A small image VAE, trained from scratch: encoder width 320.
Rows from block 7 of the encoder, named by matrix and row number. Rows with one number belong to one neuron. Each number is 128 + 32 x the weight over the matrix's rms, rounded and kept within 0 to 255. All counts start at 0. Numbers have three digits each.
# fc1: MLP up (encoder.blocks.7.mlp.fc1.weight, 640x320), inputs 0-106
# fc2: MLP down (encoder.blocks.7.mlp.fc2.weight, 320x640, transposed), outputs 0-106
fc1.524:126125135127128133124138130102125118128141143126134102131122129113122138138143124136137102133145118135105130126129114125113127145129131132155125110119156127137124130117128138125135127131113121140142120126111130101131131146138123119143131118112116138137139108113128106131117115132124114108124138122120117132133136125118145
fc1.525:108091083121062155132078135176108178157099078101079144186131165136121161154178130097143132073124134079160061174122144118114108106134066111084134092181168120120089093077113078137182018125104050153121073163144162127123121139105083121106173147097175109192171134130122169165056088129154114094122132131170079172120234111135155
fc1.526:157114132100131102121128125127107113106175114183129117125129122119158132128124120131145100110139108137119127106134129123145143120114156091120139120125132103137138117125134097130122159142127127123110094149050115110126139109097142137138130134136115150104110158116096103111125102127117149129131136107126090137103121128149166
fc1.527:147102119198136084123155110084170162111093146110085142115084124137089091091129128134118163118155214089103135115073105101120127101089149082130158116162122183112134169128126114162115089126163063109116099141101143112106100151128082152080065174226122101114137133131118105131101128103090131189107091064157144171150119143162071
fc1.528:042123107113193104163089181126149111109086045113104082099144114073080128092098126145123033107172125184197102067129173163137067168166125131147061148096163173101169123181127150062143121122159180142094118113104180103110169098134154083116106127087157154144063198183144228069103095138096087195097152118134169062117089143063119
fc1.529:221152065154131142091110133136089131096137201104126161176118147119125073130162116104117160177144154147191166088083103152154145154189149084138142194095113153153135162136116083111104100156111123170105114109089124152191099134093100106121082169153107105111116109114112080136102151089103193101081090102100101136129109149109089
fc1.530:127134117105118131139141141085118141125127134143125115126121139124143137126126141122133126127131128131145120132133108137126155125123112131116112135126130113120112125131132139134131111132114147119107115133146128148094116117121087130157125143120141152121128127147139125149136134141136107118140121114120127139109115116101163
fc1.531:137116130116132121119108122145139129140140128136139097120158119119096107124138146111137127146118125145108127140112125164130122129135105089122130142159122118090103145126157150133140124104137123132154105103107123129133145112157153117133130146163137142123103128104147124143120097139130088128114131118120165136134137108146150
fc1.532:120128153098162114141115081138166119089147131147106114155109092117144137154150109125136134113161114100097174183144105162141167153120115091094125123096147161106119138145127159196123174096128150112171159162114125150159117146172123157097107136118124159101135131091114168140119109135129123149173138075137095179101142154113145
fc1.533:147139072114175101078107170063120140117132145143149118086065052109126154157160102016165099144109134096119105164130127043122116127147157109136160111091111191086112143119095166092132043139180110151102068110152211147123116153169156131097185135053147127208154169127126120154132113103102166211118202112057120175175134172083117
fc1.534:128108147129141141166144118129161119140116139134117151117146119085111120129125148137145171094136077116131158112124146097136162125095141150127115110131153150133112135122131108112158131119123143091095117116128141111106114145123144108135131120087132129131112139164133084142118141158090102123155108142137139122109152136138136
fc1.535:124114119132128176171136084165078137116163154164178077135089162102133128164141143147135158104117109136123100113150118155118112123064133106105105116146118112171142115072120139150121159137130125140118118116089137109114168090131137072128132125115117156135100090123079125115210132162148177134115107136118110122079118091144154
fc1.536:136122148119129104111123145139132091122121129133162098125148114106108189138146126105104103102136145125093109129108119110138135135128136127147142095152148112134174099109126128133159095133118123150129093134116127134117113109145123086132125106121109115149163112113121117152129132126120073118171139138116131112143131135108140
fc1.537:076181126236108152185061047116152106154098124095113057232062188152247126120150045125170255082126147130148062158136082133062129081179182060098103060146089088154163198145255096107078141116100166157167154194001156080099145191085000133255151124125037210138093184152126191169123051152200191140252233091145112038255087080190240
fc1.538:162107164090094156144178123093178194185235000048136002188054175016018145119169184102144159078114057254127194142058178240118183094145119182089075108132136041221125146078092126048028096143145071057137182098130160090175129102210089172074183091158090063140100232255255131084105179160126071093111153084121106076127136144079153
fc1.539:121097166119137096130131105145119128131123121182121169131108133130103103116103130151147168087123127138114121129132106161139128158107146130108107145097093107133132143136132150121127131130116140121132091150139124121126144129137139149104153124092129125162128125115128115078161133135145140123129106132144148147140117114144160
fc1.540:178132151105098175082183052085084190100164144123111240154143161165126076100141188023153092114073089156149144121148193167182139132177127048100167136110044158135153148190097139115125117175163155112111127127173150131105125095131088130160126194126154150133145177098088130115165123136102156091084092200174125103090135143095151
fc1.541:126110134128140117141121138145110116149134141145134072168174099121071204167094124105156199133141123125087116095150118137097118062127145097140125116142118099128072111122106046120120127122066129137149142125114062151109118122182186183094125121128135121147128070073102135113116114103152059092153082123167114100137159167151170
fc1.542:150131129130120144112134096120146133140122132142107173151134146131132121130108156099093121119122140146119124124150134145140155106130111136111112113106109132117104110152109120142120093161115109063106117107169143148118125087111102161112082166124141142097159143152141124141129153126101151124137147141121090150101127140137128
fc1.543:145087097128157131183137115127154126101134146124198114115205190152125122153047128162111154090123127161135097116148101113180136105074059131067098145177123180132103218096146160203146111123140120145110159130096132129123095140053127136222134129127160141087096154120155091190140115129160042103148130138138112099119125077158110
fc1.544:141104147096132131149079163103138161112140111124094171108160086146136112137113143126131124191135144139127136150140101127128135138108134120160124100101151087138144122089159104118143151140102148134098131133140159117128111157130126119144122145084153117149128134110090138137158120122096044122156128143138110135134138116105170
fc1.545:130119140105153127095097146106164122118106118133144120107132124138123170138096127116112118135122133160134098167148134104100147152108134130142131150154147107128081130150125109129108117134131146116101134113138124096136139094177145099133152124122166153112126150113081150103128133142117149128092148079166149144131160112140130
fc1.546:092137148106121146117133152128104113108155138105126134089126145093140124112101145202138157190130141113114109151125118136142103131098155111156128165115135068126120117091114157136124136124082105120156120099124162118134114113129088121130133111122076155085126072085108126087137147110112133114101155112145106172108145145128171
fc1.547:185141133155127090076130151108127200131161157144121120135168149133100109116181172131119118141170075101158089161109166100135144094112065097072197134166148157086129137192171098186135109104103092121081146168144138175148118162176179200124129169129213161147211102122139086198136106097135152109099110145098153170109129152208115
fc1.548:128135126118137120121104130116144125129137132127148125127124121116114123126133140139141118113134132153135135127134116108125113139120122131122120129120133128118144133141142135133146125133115115128140113132117113146134140135135127144127140111143142141128130123143132142127127115126148112122133135141137125120120140133127143
fc1.549:118159118173136087149060113104101108123159081158086098129167138135172136124089102110088164094131145085073080153070098124091131128141144153172109036168160193129094148166107124173131089161136147133139134123128131129135098088089120100166134164205127139092076096081134106164079126125116141125110168137176093090147122105110159
fc1.550:154167207122132168125095152028142132129180082113027036109044166102145158104167071105132104166133145236152105123083082154143130073151079175090054117215124112248021117142127194107061121150134135108128140192164147101224160178126077148043183183255121043131132132204202151162132158200145050092102148071100081111151039099083153
fc1.551:122143123161126148148093127099107085137169148151111088158101127115116089183090161105125142086102117130126192130123132099147073102149113097069094139103113141076136114074130140134132160134082126164109118102135105114109134132097185101119113121134119155154158115132162124126146088133115100103123075124118118110106141161158125
fc1.552:144136075134117145116159109188067115110099091118186117147094237146131123139097122128145178137068118162127097128176162084162110148096100157185140100185140082125137159151114141166145088144102054148058148104116062177138100138118146110124153109103134115157121122093134131150146153151176073109067127100162184124155135147189176
fc1.553:153131173118098114140113157141143111151133168104103100102162124117121117120102132145116113146105114094137130115145145114136122158088132084147130141107174123168143094114109108133130150152145140138109120133140138120147130138144122134149124110134106186098158118135124131139131137176156085130107131107107140106132109102154131
fc1.554:125154058111137094110132109088119121061167103183150095146159096147135080088074132117132117141155184101181107138088147171085140111176179124118155137189186094178128219119125148212133086133155114139160139176105146152116161173143082102155137162131090121102092114046125136111123184176117172127115140133212099113100148178081080
fc1.555:122113130155130128099141149142145138122169153105130119124164121152122071146190141141151133121099166144175131108135087133109082142106138123117129131119112138144148112176154094096131131126112114100118134109115132131124159127130121112116138140097159120133150138104127128125093160089120129112139128170108082119158123082112104
fc1.556:137142129131156086140210147112150107032131190091105099105059133109134163136164114122144099177134124120117163123133098093144157144150154072156199037105190109110075137104111154078163139112122080169141128119099082124127104130162080066079078112150071080181140119113141089132182080120136101137149107110137105113109095153164155
fc1.557:171143132107077089153099147112122146099130141186089169119153126114100103112067124152148078124156145115170169128102117149123151091157139100118138167061143105197090152112116154173197128136141067118070075161069115103097151132143124113111116165133105135113089079107129111159152167149145102129123116107119183142141120158135104
fc1.558:050147083182155138149105120100157131102166137127095135180157170106155117087148097117097177117146145131092151095100077120138104102151152131095163146102096171155111140123131153117081151106144101142139067146103123119129123172092107112145123129162120155152129202182108118105112164104082111149161134125138147121124112058119097
fc1.559:114122125124150136121133128139128108142104152110136134098142123121140116131139134136145145128101129156124107121179141137143111131126104125111139133114103110113129122137113130142139150133153123138127124106167137135135151123144118144131114120103104102143124137150160125120130153128089137130115131123112145114127128159129094
fc1.560:159187117143129074127117119098078116143161116137055160111117171157135144162101107128168097126045179067154135073104089117157071106120130091080171149119146138130090144193134144128151104046120112168107123151089108148138131159066112086128138187138166097126176081156154198087177093136149124095097097126078083167072105123185182
fc1.561:146160147120115121124121112110103127137150120124131121127110132106144115141134165113113119130119109152112120153151096130125106133156138123124127096114139099091137136123141094113162152143119148166139121135129168114110115110136126122144076132098126127135153111119130153138158131116129106115169155162111116135125146156120116
fc1.562:141150173117129115125162115126122138115124098160134142121120109105121136113149150141157115158100119133140110120153107142144131124130101106155097111135146120130140096099120105151100115171142141134094127155162123128108137139110161104108116136096113115143119132120150112162178147137152121099142132168150105130131116110105151
fc1.563:134175132105098169147092144126123095092156129136127131118134119140126150149125135155097126137099117128159133094094107188121135163107104081163105140123117136081106128124156133150144138127118182154160111125131150125124142099134112129095088103125149168120144109131137184122125139092122139102141122159150144141121141138136130
fc1.564:121105152151113087114182127112095101204129148049096173121151189127092202096122112132081180168155166110070141146116150144174133056100188090132117085087107113081151198155120112104090158207118111110196159173095077106122157122093177189172099103198107102090146132117138170101156124146055104092171102097093122050144111090172115
fc1.565:128139141121122130124131138109114128146113118134139142119133138110103130138141150119134123139151091136131130093136111147131116115116128133113134116126150115136113118109120128121145144135116143140130113129114142117129132103139140104114123133123124130146117122121125119105128116138113129104122138136136119122118120109132146
fc1.566:153096160103124150131175111107165146087154132130098152134110166110188110126110211080135115099132126105119111083164148144130101128107093129099157118119124173135148189149108129127127127152139128111144136187135116133103139155138118124166146103084146131145141104083084128097135086145173174173094102118114124105131145194075103
fc1.567:148144142086147138076132144061145138058130169121120120045098150106094156065134080115163096101120121155135114128128120148125116117098116119152096121104147131098058113130123171130148111071089128112081135150122129129161121175134101190122142154176155104121105091091133129117189127114204152070175102115112100142141102138123105
fc1.568:090156152137149125149162114121107138122093200146160099097230108112135120098106119190153136121126174153103144108128115101076119162137156093097186153131145171136125135114139114128141124137147075159087149140124103127118111145063155103111141156107106214138102115138110170060125164113174084116086127137097079111139102135127125
fc1.569:175164197112100125141113105096140079108121168055168073169173186110077092168156089045099170104079046137127083162125098101184129132053154135095122115184157072078149053108071062166113133117148167154150158074171114149087043102135167091177159119148072078042089202129102151097198121133189132089138153066184074168114136124165166
fc1.570:146103122119145180170107133131154173114118167139087108149115130176203088104105096146102116086163159095148115157108111130195104069126146072064118166149109143120105070194142156162209063152103189161101133128155110170112131091036107072121124159106108073135110101123139099151127060124127101118100084105164154128095120077111111
fc1.571:106132128158109129142140150106125129117124112084131082135128117103129126111110144156119102140121149126140141104138176114105110137160149119116149135091111097101126129137122132136150129124128091140104144118121123085154109121170143134126082153114113143099110133135139149071147142134138103141108134153115153132119112131160131
fc1.572:107086085084100117111126109119155114151082171083191147100130129195120124071089177146116111117217111030121099139118108162155095033068092073108140156092132099117142064161090184172149000104128096255113118124146115143136171127100110172096159138105169138162107159170105136184109071143121117110146116079123099130088173123138149
fc1.573:161152122132118141124132174150115134115143179177102122109151136132168116130143106108161134120123137111102098118160145112113147132107098161117127125120157146114174148153138125184091110130125170121107143074107129101122156178130124152121183135142142135110171078131150118140110172142151108129136114143101116137119153140091125
fc1.574:104130126154122133132133097101141129142136153112111100182123108130176129136116089117138183114109109145171104149143115121089114100150121132137115107140071096131126159147195099119118097109121124147142129178115136089114132110159059094171101128089073210124129131145152125139091108162136127082161150083110134145167120112165151
fc1.575:162147092126112140002085134147131150129181162186040149112066120099091047100112175072163167074096128132135131154116072179109067111131132116090166155227076146140124111108153072161101116096181156146171152223161163119114131123117162071130214100191134127053214109124143135133141125144123153167179167061132043189149181122159107
fc1.576:158173174129118122093188105093119161130114171094139146093168158109141073128108116159147171116151101190156124153118142067116198048167118136109103139115152145128129131119150147150131144130121127091069186117136185127082107109138046089083072130141147108169154149108136117123119103132181119127103105134128103144116115137140152
fc1.577:131187180235077129081222173163142076151170084213002070215041115093255099048143075096173000059239152104184153194094133079136137141165000105104053046107113172072163139192059210148128090143068107146155054156022192140099095174062101075068178153171137088104067121121112156033000096139135117149111108255111075195195022111224196
fc1.578:103121118137137170074138169092094160156133119115082160155086101109146108104100149162144144101131184160129065121150168186127082109105077179105158160145117107152139157109126086140110128128141111155179157139132133119171138181123132152162152111104157152100109116094152132147107090099171146150106102075103163142174166146090123
fc1.579:161179144042152040101125087188061118128084142144188104179077212151115150114180093148193191000151158100091110178055115126157255171157071145165063057199135131134111155058096115144119112090093181127086138178192097155142070242096104166145132173138187133112158220116179103098072186136138107218179130088221177137142114080057092
fc1.580:085105147185114068122114174114145057148139108100098061090119098149157183135166093072142149132082121084136151151153119126101113141110146110156095089149152131146118136088130119079114072104172143189113157131118082110173109091128150140150184122168084117112170157109155134124134113137135122136183170097153138129114092109127141
fc1.581:116110195142110162129105148149092149124122121094064171135158135162109146143075124153157091111122166119091117160057141146077181168093103180180114101185092141157132095105100144129154102151142095097064113122191114087177169136144188109179150127092116167076140162070145135153162102105136100127121098079126110083126167205152125
fc1.582:091196149140141174081105095112075112151173179186049062162064162160253153076143000072229038122171160118153160126163072115105080108097096066170119117114144228080071165104206191128102174119133187118130054152063109130180167111083150081093162225145170130170175051131097084160154069162139170102158128083091084148143091118132110
fc1.583:129110106115116117159107123097112188149156129132173129137145120156143119131133112133154129115091120104125118122137106100139146111089114128106113157135096143107129130139128145121119140126099116131121122105174136141119137093134121138154093111126147121141116159185129115131099174142109133143108113123125153135132127121111118
fc1.584:103114144176149156143233210128105148130092088194216053145127108104189099101091112211107131114086082106125172124031122097102078148130194134111114105013105090066232165194166155182118157154187209192151094029243090092056061230164102116136125234115056174098117233080094152050104123135142121166080160125116084214182154105071167
fc1.585:072137156147145181186077158106155222092106039130122108116169167086089056082095076158135116137069078173153094147134130101137132146120171140077134122083164148074118117194102108129180100128123201208089115075027118177115157124092198129099092132114129207149171128195128112082103096165067066182205095129091160139064171121068189
fc2.524:129124127117126126144127119128128123134127134127119128120127116139139114120123122119127131127120133135138133130115141137125124120120133135113129135130124129121132119148129144122128130123116107122115133130130124130114130129130137122143133144124140133121128114132129136141133126118132114126118117130137124134125122125130120
fc2.525:130148166132117128159174163071149116152113111105163140174111146166129072128128060157084083142107145162096163168104138172123178129120143161147149156069137109180174170111090128169111133127118186133118125142094110110140135133172149157165123145125124135077091122118129104120150136110114129099148092185085116095126062108127074
fc2.526:044131140161147099140109112127130129127121130126121111101128133121118153132128093127133105135121159123149169136129118138156132121139109135133120148102123138116136146095135126129136126131199143131123117127157135130147136116121121125136128120148144093116123132140143138126120118137138159112135133122108149143139140126152113
fc2.527:081156120071092164101155135133096122162126118142190102156132113125115178136119125132112115147112065122161079133179118161113113142100121158182202103064144095140134092155107129120143139115096122159134136109136142146128139134152164081143160128056142149133168140181098117092209131150157114143109139192085142091113101135183161
fc2.528:089140166134118128110124100123106158122158134118126158042127125162137075149157124132130155157099106158111180119122096089139188133099114152085127146192167117144092149068107117121130148145110138139135103105162121156145092117148135140124141146142173170122122145127131111148190141107122143111150085126122070150166137126131157
fc2.529:111092130110132179148123131092140123123121143152134135218140100185129082125114096181145104116117106065127096111138114109114120116145135161105128103143150119098144133156145157156126082117080159125144176113138094067102149170170151132163116112062169148112118134127086157146157083152126062127172132170155098139119145132121132
fc2.530:086134133143134130129143147127133105135115137105160134107144111125117129119134121141135134139130127111145137125144123130123118118119149139128136119138128132125132135162121145114126136109138101132125132128119122127129126128123149122146111127120148123112123121109127132144136121124140089159116122133113107119137128132138091
fc2.531:128163093153138141121153150109134131088093138128146178088127122145147072111101156147106098101107128119147125148150111062150144123131150130098133120080163122162168114255131118108127144116103129138121164137173136164102116141129101146137143127070118131100167130132105122145149118130137103116105150142142101142129141136123130
fc2.532:168131113130117130131136117135106142151084098141101149084110134166146128106089148128146101145146127146110089116129143123097089107141105119140162106146136128131078137101128156137137142118142106133072128098120100131140106138101135122129130131120136110164106128147172112105110141143115097181118139133106150124113131148133133
fc2.533:072136151171113171121171141160124107139142125110110144097139163103144137099110154225106078120152123127110131114164144189152119110093151130112122161094140135141173129083159110126151176143113123113118151116163124125117163103122099176170084127175105107099136163112095137130127153134152127086144095147203134050070101081168061
fc2.534:163146134126173118104112149123147119119180108140165114108114144146113075130118148136119116147117140084117131131111108133121118130097154099134134129101125127135137126102104139131131141137116146125124129133144107128125149114124144112099145117104152108117135139123135146140135126135124181113130121147117096138121119084105229
fc2.535:025159124120132070084116126124146111079104158128064142097158157088091212134154090120100078101138154067151146172136113105158202101144133129157130154116149145114201168103127141137158115072139177136127106128109155093147117120127125172125080092151118077096148173087135160130086097095110129081150166157156132123124116102152130
fc2.536:162142135156122148138111109130130170144183113109187154102133127155161103094115149101138155164142105169118126123114156168152092127156091073113129134107091129136118105112104132118095104135114133121076151154145116102114133123110090140161142136124174147115135119127131145121148162164155186139070108149132153126093152070155024
fc2.537:133076076114117150114151196126096140084122202127057157089138069151061255093125180087082027129077132186169237087107056067154147145129045252125118183152135213037081007033147148225121133131105147107065205162168000178050069067142168110013076067135216140124146103066187160147040174142083017078048090150136143202000136226195000
fc2.538:218110123059174173089090123168110140099120129125030115071132130117126163080110120120153105173105185105125078169108141107139138115145113109159135123122085147074151118000097140059135156139073088110097186147109127117163138210108134178144140186145118127140163074090124152089109174170133097113121184167124130155071104109122157
fc2.539:088154147119132133135138134099122120114119117092101110105095165090144206143194106114125105087129172106147126174144153131132128106147135147160114129167130118128111139000106109154123073096218145136125115115109125103164131129134121139142083131148152105114104164111134152120106141103089167097153132137106156122127129178159141
fc2.540:148135145165127094170054159134160098127093103082182088174140096051173234161161099161110137078106111094131119106125122135083153100075168199092131166148172096170163107148098150147157141062141156108134124105113135110111144129137126129176124079149146117112103089138127152161106116141121133229111126064125135110141121127131202
fc2.541:143142080113109165183126125136151155123081108129049159222121148161097104145113093107097183146139155168202135164090158122116178170088144164176135094150097191168143119225144192109078058077245183117146141145115240113083114153091076113128107132159097085110142129145134107126089082176116124131106166110108136144110113141097060
fc2.542:121136135137116118141121152118135126117115104104143110096132118094140195129147118154143142124124122128121152134125126111152134133119145129139149124132136117147154139076120124113135147076128141113144124121144126099128111154106136119155139110166128143131143087124134137136136117129140134166107130103110084110137152128126144
fc2.543:060183144070127143102193135144111027190174078168091142206080138054132162127124118134111073182122113129112136142122106143085153235150119148162152091097104147150135087132104115107163181175126135123199137113177129088177150157157141103099139147115098160152198083190114159102192097161116154182146106139076127116125086111141120
fc2.544:101125117138123111133152124131141106145121141127078103033138123136128121114146122117142144124142152132135132120117148113120107111127131125114120138129086152099112125130120155132132135113099088128141124152126118153126126103118127119134143144142108148124138090126160120116111116115146126142112154120106144119129115113117127
fc2.545:140136122152125139146135134142144159118125137133154137135128113126121162109130142150161109123129140126116134135119104134147129114097117143132120121105137132102149125101129130113125157101090102111122128157136115150103122130106121151139114110134116133128143102161141096137112132115144105159123124119116105122124146131123154
fc2.546:033073080234128143171094090130136198107102178074026168246147154148105221097125116032104144072139127206160104088149186173092143134140120196123123048089110180154152112000104102125062180034146255133094167116104131113093169079110155113139131098156089085134111161149135156159139088165104078123109114137065205116131156192124142
fc2.547:132123148134117155124130129111140108143152103134128105128129128176138054130104106181135156145099133167140138114091103098114137172140156138143112130129097138165121151153092120101125125150150204132133100091113152110107116109138097087133157132122107132121122133131137130119140134133128149112149122123156110107147107131092180
fc2.548:215124110120133140129151119136126129130118130131147133153123117128105134121135131132130133127122131119116133120122119133143133107123127122134130122127125134138110121051115121146114120134137129120112125117120133135122114133101123142119124128135130125144125127144127120122137126117124128139119111111118122132147122126112168
fc2.549:127144156075123158150137166139124160142133176126095179239129126069080193160113119145126071121102140171144114159150110173097155131106089162117138180100124075096098115133110110126124148088048183144137110130116141077119117157167147121118120118103154119124141095168148165098198085110122030177115103109040141120122153110180218
fc2.550:002168157204039024200135175104146139146130159132228154162092154117136103194154133074136121089137075035128177125198141168158122140113097108083127170102188099177155137255171107206116055098255174152144088132126105118092114000127129053108078060090194138116113198086116143172177124121105170196141084121131090098163154062161104
fc2.551:121136151146120084130149104111105111121133121132157136058124119102126119136143110143146141152136134128099118103175123111106114142143183104167108127172104124135107144132140108094164177125103116139154110136099113122155110130116098127141100136107186128114094113107126140141099106109136170154115140117129132126152133114139075
fc2.552:158113071058175147108120112129114169069142155158213161255161098187169024120104144174148095114106125151142090185129060115129154121125147124122191175013096122092123128185127092140159090196204186092163071131086104138125140111127091151132074133130152169104153088145144101154180108144109187111128125112050042087116141155090161
fc2.553:126125116106119108133109114130122122128121125134144140000120136134123126123107133136118108134131144139135137142089127155130128114150120140124118116090128155120107155114129153149147130137121102147122149156112106136125111139134115142147115152127167113118119100115139164151105114093128132110149137136137156141119149135133112
fc2.554:065155180141087179100201146168132157210133160052101119202092147145137107140196092132058138104144087189098147173149208130138150162089099160110152081095081114106128081132147119029153090100152128158153119108146126097075100107108201105128144120120146149149218135229099099086151061164117155085103137205062153157123109080182193
fc2.555:126139168094123129153171163098118135184105164126207141125074166117130138101105120086064175148129120145139160099089183105127130163116112091139167166124136109122101134186146167133107147081025086166130139108106129113128096164112110101114174152166120134113122131125164148105228072147175100105157159115143128181076128131170201
fc2.556:145145144124114186153102122102128145127099108141063195144141106107181108139139127105103129100074108141159101152115178169125135089139106132068113196130069117130154085192113148134155135111080163081150151145153125086092157112128125174151136150149187169122121106146135156126113110151126146191102065121149099117146095134110165
fc2.557:205122172142141255104177104105117113149153130026094062212032164136140124116192093065135177097091075059103099136215097167143108162100123184169120077217131138124156031139085093091083097084053214109225184084213122079107098202114136114124113067184150093187148236162078089155118039112105050065132170072140050135149155071153072
fc2.558:076123161101096152106176101141136107161108136115158128091097117124123241180121111104158097109121121091130127162124168187149121158094126144164127120146152133097144106190107112150147139193138096121129168145139144162122139091154147113127093128091105139135145103126121098104165133131157066120107166123126108113167126143137000
fc2.559:109129122139111107140125129124139145126132131134114134078128130138117154134118125124120125143136150111135145133124110115140133128121136135135111135143145131139138152151148141128118137111102144126130120147113124128137104129126112129147114132145149131123137128120133115151120124128129075131138136143115111145127139106115119
fc2.560:203145138112147195123170107098180140129136075110095095133117104064187163094186108145163133099183091255115100132108118120101095122187160146156067102141142122189084102082115142159080149185115103111171133173106084093151142119162068165097077136154118088186068125176153043125048166130074102213099105077103204105117103073079161
fc2.561:114110106159121110154128108146145123112133132135124131071132116131107108116132109127153128126121149116141128122124133118122148124113123141161129172135104151119122139133130128112136123104176117130116114131133104110139125106120142111121158128163131134140123143142130106129111127136130171133111147094144132138149123091143137
fc2.562:100108108134109106147106117134128122133121139138092118000124120133130097128124102117138130108125136126143130126113138119124122120113141150135128155121107143111118149121122141140131137116108104139134117125126126124130127109133124121140153139134160149136141112143143130133103122122149178151129147129122160109132115131147139
fc2.563:099114171100138130168196103182097167159081127124197112143085156110177111104125109097086126086164135100130133196162178132142120119148179188086126097127193112166145094024124097144102081126162067134109174061125118102119112129120142146169150146117116086135132163150098118107151122155144120117060120115064145128123151135192098
fc2.564:122128145135130161139125131110151148125110111136147094106128121140123148158131128129147111128132131131145113130130114132114135112133117148148143125134132122136112129158112147145128108112083119137141135125116133124144117120164107104138107152097115134137119134140129125118111106114142175147120149133121148126147128132133204
fc2.565:085129120155140089130123113130133112116133133129124111085137128113143130135129129128129135134127152129149136136112115117122144146130139141119129136145144135127148134166126125127125113117117110127133135132118122149139122132128120119120115127124127118102128109124149139146107128111153131114127146121142151150133148112138079
fc2.566:065144156134110092146079155168146113164124131110112120055132120144114165143171064203102139138110147154169161137089107112112146132114122158120108151161133100122135118172131152134128157103044095124107117106156123114149125124139134125164096141137098144111132144148147116141121161127119130193149138151105124122152100074162215
fc2.567:245147103136121188075114082160145080194122050112000094092115107157144150072128123139102206222139152225050077000073088124064112102182208169180138113181163137188128092000145163114048239185016056129201153092194096105142126132120130075153175124134052154187124143216163130209071199126124088243142141088118255141156105111115160
fc2.568:187141140151104183106098156104146140087115059145021167156125167091150113147158097082121104140136077135144124098139150148140119047144094175129096133110134137191095094161143142164083095113109199130149129146108163088176169138162061146102080126170077062135118176121171082147134110127132124061170166106164153119149152143143103
fc2.569:189100092174125130141151168144115138126124114167129166134149071149140124100136146239177109143130131133142135144152140111111107140145088100130107134037108155117112152137140147100114131114106093102110131194088098136163154106137090141107121136140158176166138039125161117130070144132080105187103075109101181119127108156125107
fc2.570:152227116094149174113145140122131088140141119166178155241095144131051186172132126144144131120113131056141149095160117106107191138067141131224160077110145130143154132164147167084155118044104087132182138058172211122099106153196120151089128107183095149117155110114108129097156127132100066022174151133100030089127106137133169
fc2.571:066122123130159100124121137127134119111099154143208121126140125108120183155145148093119158138179142091161129125116121145146134124143139119106152107149155159159140121155133171124113081148133144117137137156115164174087122143107137116137138108128125094128122129106105093151115103116108111112128131118140125153151154092113148
fc2.572:159148133109123086117121139142123112147133118176009122144113131094109116135144132127136140151092140171110174158106121121143140155101124107092092116138135155142125128112135134103123151117125151080174123149153154113109116142130153107116118135154151127145139083111160139117121120143163169185114133161128134147119135133122248
fc2.573:163108165095106123143107127123132147141140121120118153030101120139118140153139126152103139123100102159141187170104110126133129131156118120128101119145126130120107147173136136109157160129103119130107136130129101114150109111129107118153127156121153124123118152128159141149146099128138123105134117156124114142119140137159127
fc2.574:129111126097103153163115159138096093117087163104038155117086127106071218114135144115085093105106099132113228164102103117171151149163094207121139130107121178121120081083144136132124103138130151101134166104142091160100087108097150128122117099133119144141134124088122124132101098141108069094074124150158143154068146144167024
fc2.575:135075127201116144177191136118158128106103135145133097129144093175160118153137142223160084137119114137098112128106126110146170111166107156162134135097137111126090172070080137105129148109053195136105133089122108088141111125189101144144076136098172151158082128133128118162132130140132074136134062152150116167144070101102087
fc2.576:192075119134129117150079096163136139092159094144134106046112146133136089181093134121125097116134104078105124116082091148116105153104164148143136123105162129169154146122085135110127135172120159142126119112161142114168143114151124142153191134127076117139112148195131148144134132147119205129126132123132089129150128020122229
fc2.577:246119064070151127146038123112061139145141160055083111211150144147047150107152170093161169146107150171105081095129130155102092124119166110171199177135113125163087135171118102122141099141144097118130145164095094114152126144114136156095173139159124101164136078165100117179175152126091138180122161044161135113087126176111052
fc2.578:157143138118122134153095124132138100129136129133156110099140126140117112122151112131131131111120133118157175122116128140130147127117132146148137107107117144120126142179139142124136085118166143121098139116133133114096127153133126117146116116125134122142150121139114119117111134144097092133127140140125114127109129109146156
fc2.579:190144143196147152128231154124188145163160105104094122214061175112119115143099146110073083135093100112128145128200153119179107100064172113102121155072140114162168122067139093103119156133157108105152090066135179148139147095169090156109167132134165162172102106170079100131130127135159120150109128153128093115144106092136165
fc2.580:202142141139106140163134115119129152161112122124129147212153114148127179148116146146151110125124132176094107125129159169175106125140117139109153152107105132105139103171137144130125180152037102095152128151128112103100131145122101125135113162169173134155086048175084100094114158164081163220039111102144110143136122098147132
fc2.581:148145102104164126104155117128128116125096132144164111116139138108162133155143156076116163108150131125152104128170145120118090113148125085119130129111089125141127163000125126141114096124160145136152125167122138161107143188125121132083164117146109133180132128152136118129114119148106137172121125118119171141161111187144119
fc2.582:026159025175085009161062100155089091032147164180220199119147127110105102209075201075077177132076183034120118078206127094175121159108121129116102171148117125100177197255166105167182129158140147123128086142166180147082128088071149104181069124099199173113144195068096137111153131114119127113127120157158113134152122065190128
fc2.583:150162165091106097112151164116137100123099138117142122148123143083102232153153113115095171184138118114132123156135141097133114156140130119128118136137167099166150113012167125131117139115172136148141114139102146132136100117122138107102144115128132125113121127068164172145152106130176073130151126126129134114121143081139045
fc2.584:120138123117141144129073126119087117158131194114149141240143154131117189175157160084174141176145107134137090140175147168105126112167113111097169144121104155148118116166131121125111057127172064096126153143055096138141125144101132103078130099145144106171145066132147109164131132149099168077130135117115121113090140202146084
fc2.585:149119137126157126118158104098120067131108158111173149102100126150094128139123126134131192119142154129137089124157120137116114103095111119190095088192152123104116104121132145090117135100109084099157147149157113103155148193135104150162121127124120138107099163091134141158159143162154115129075140122120084164170101128098120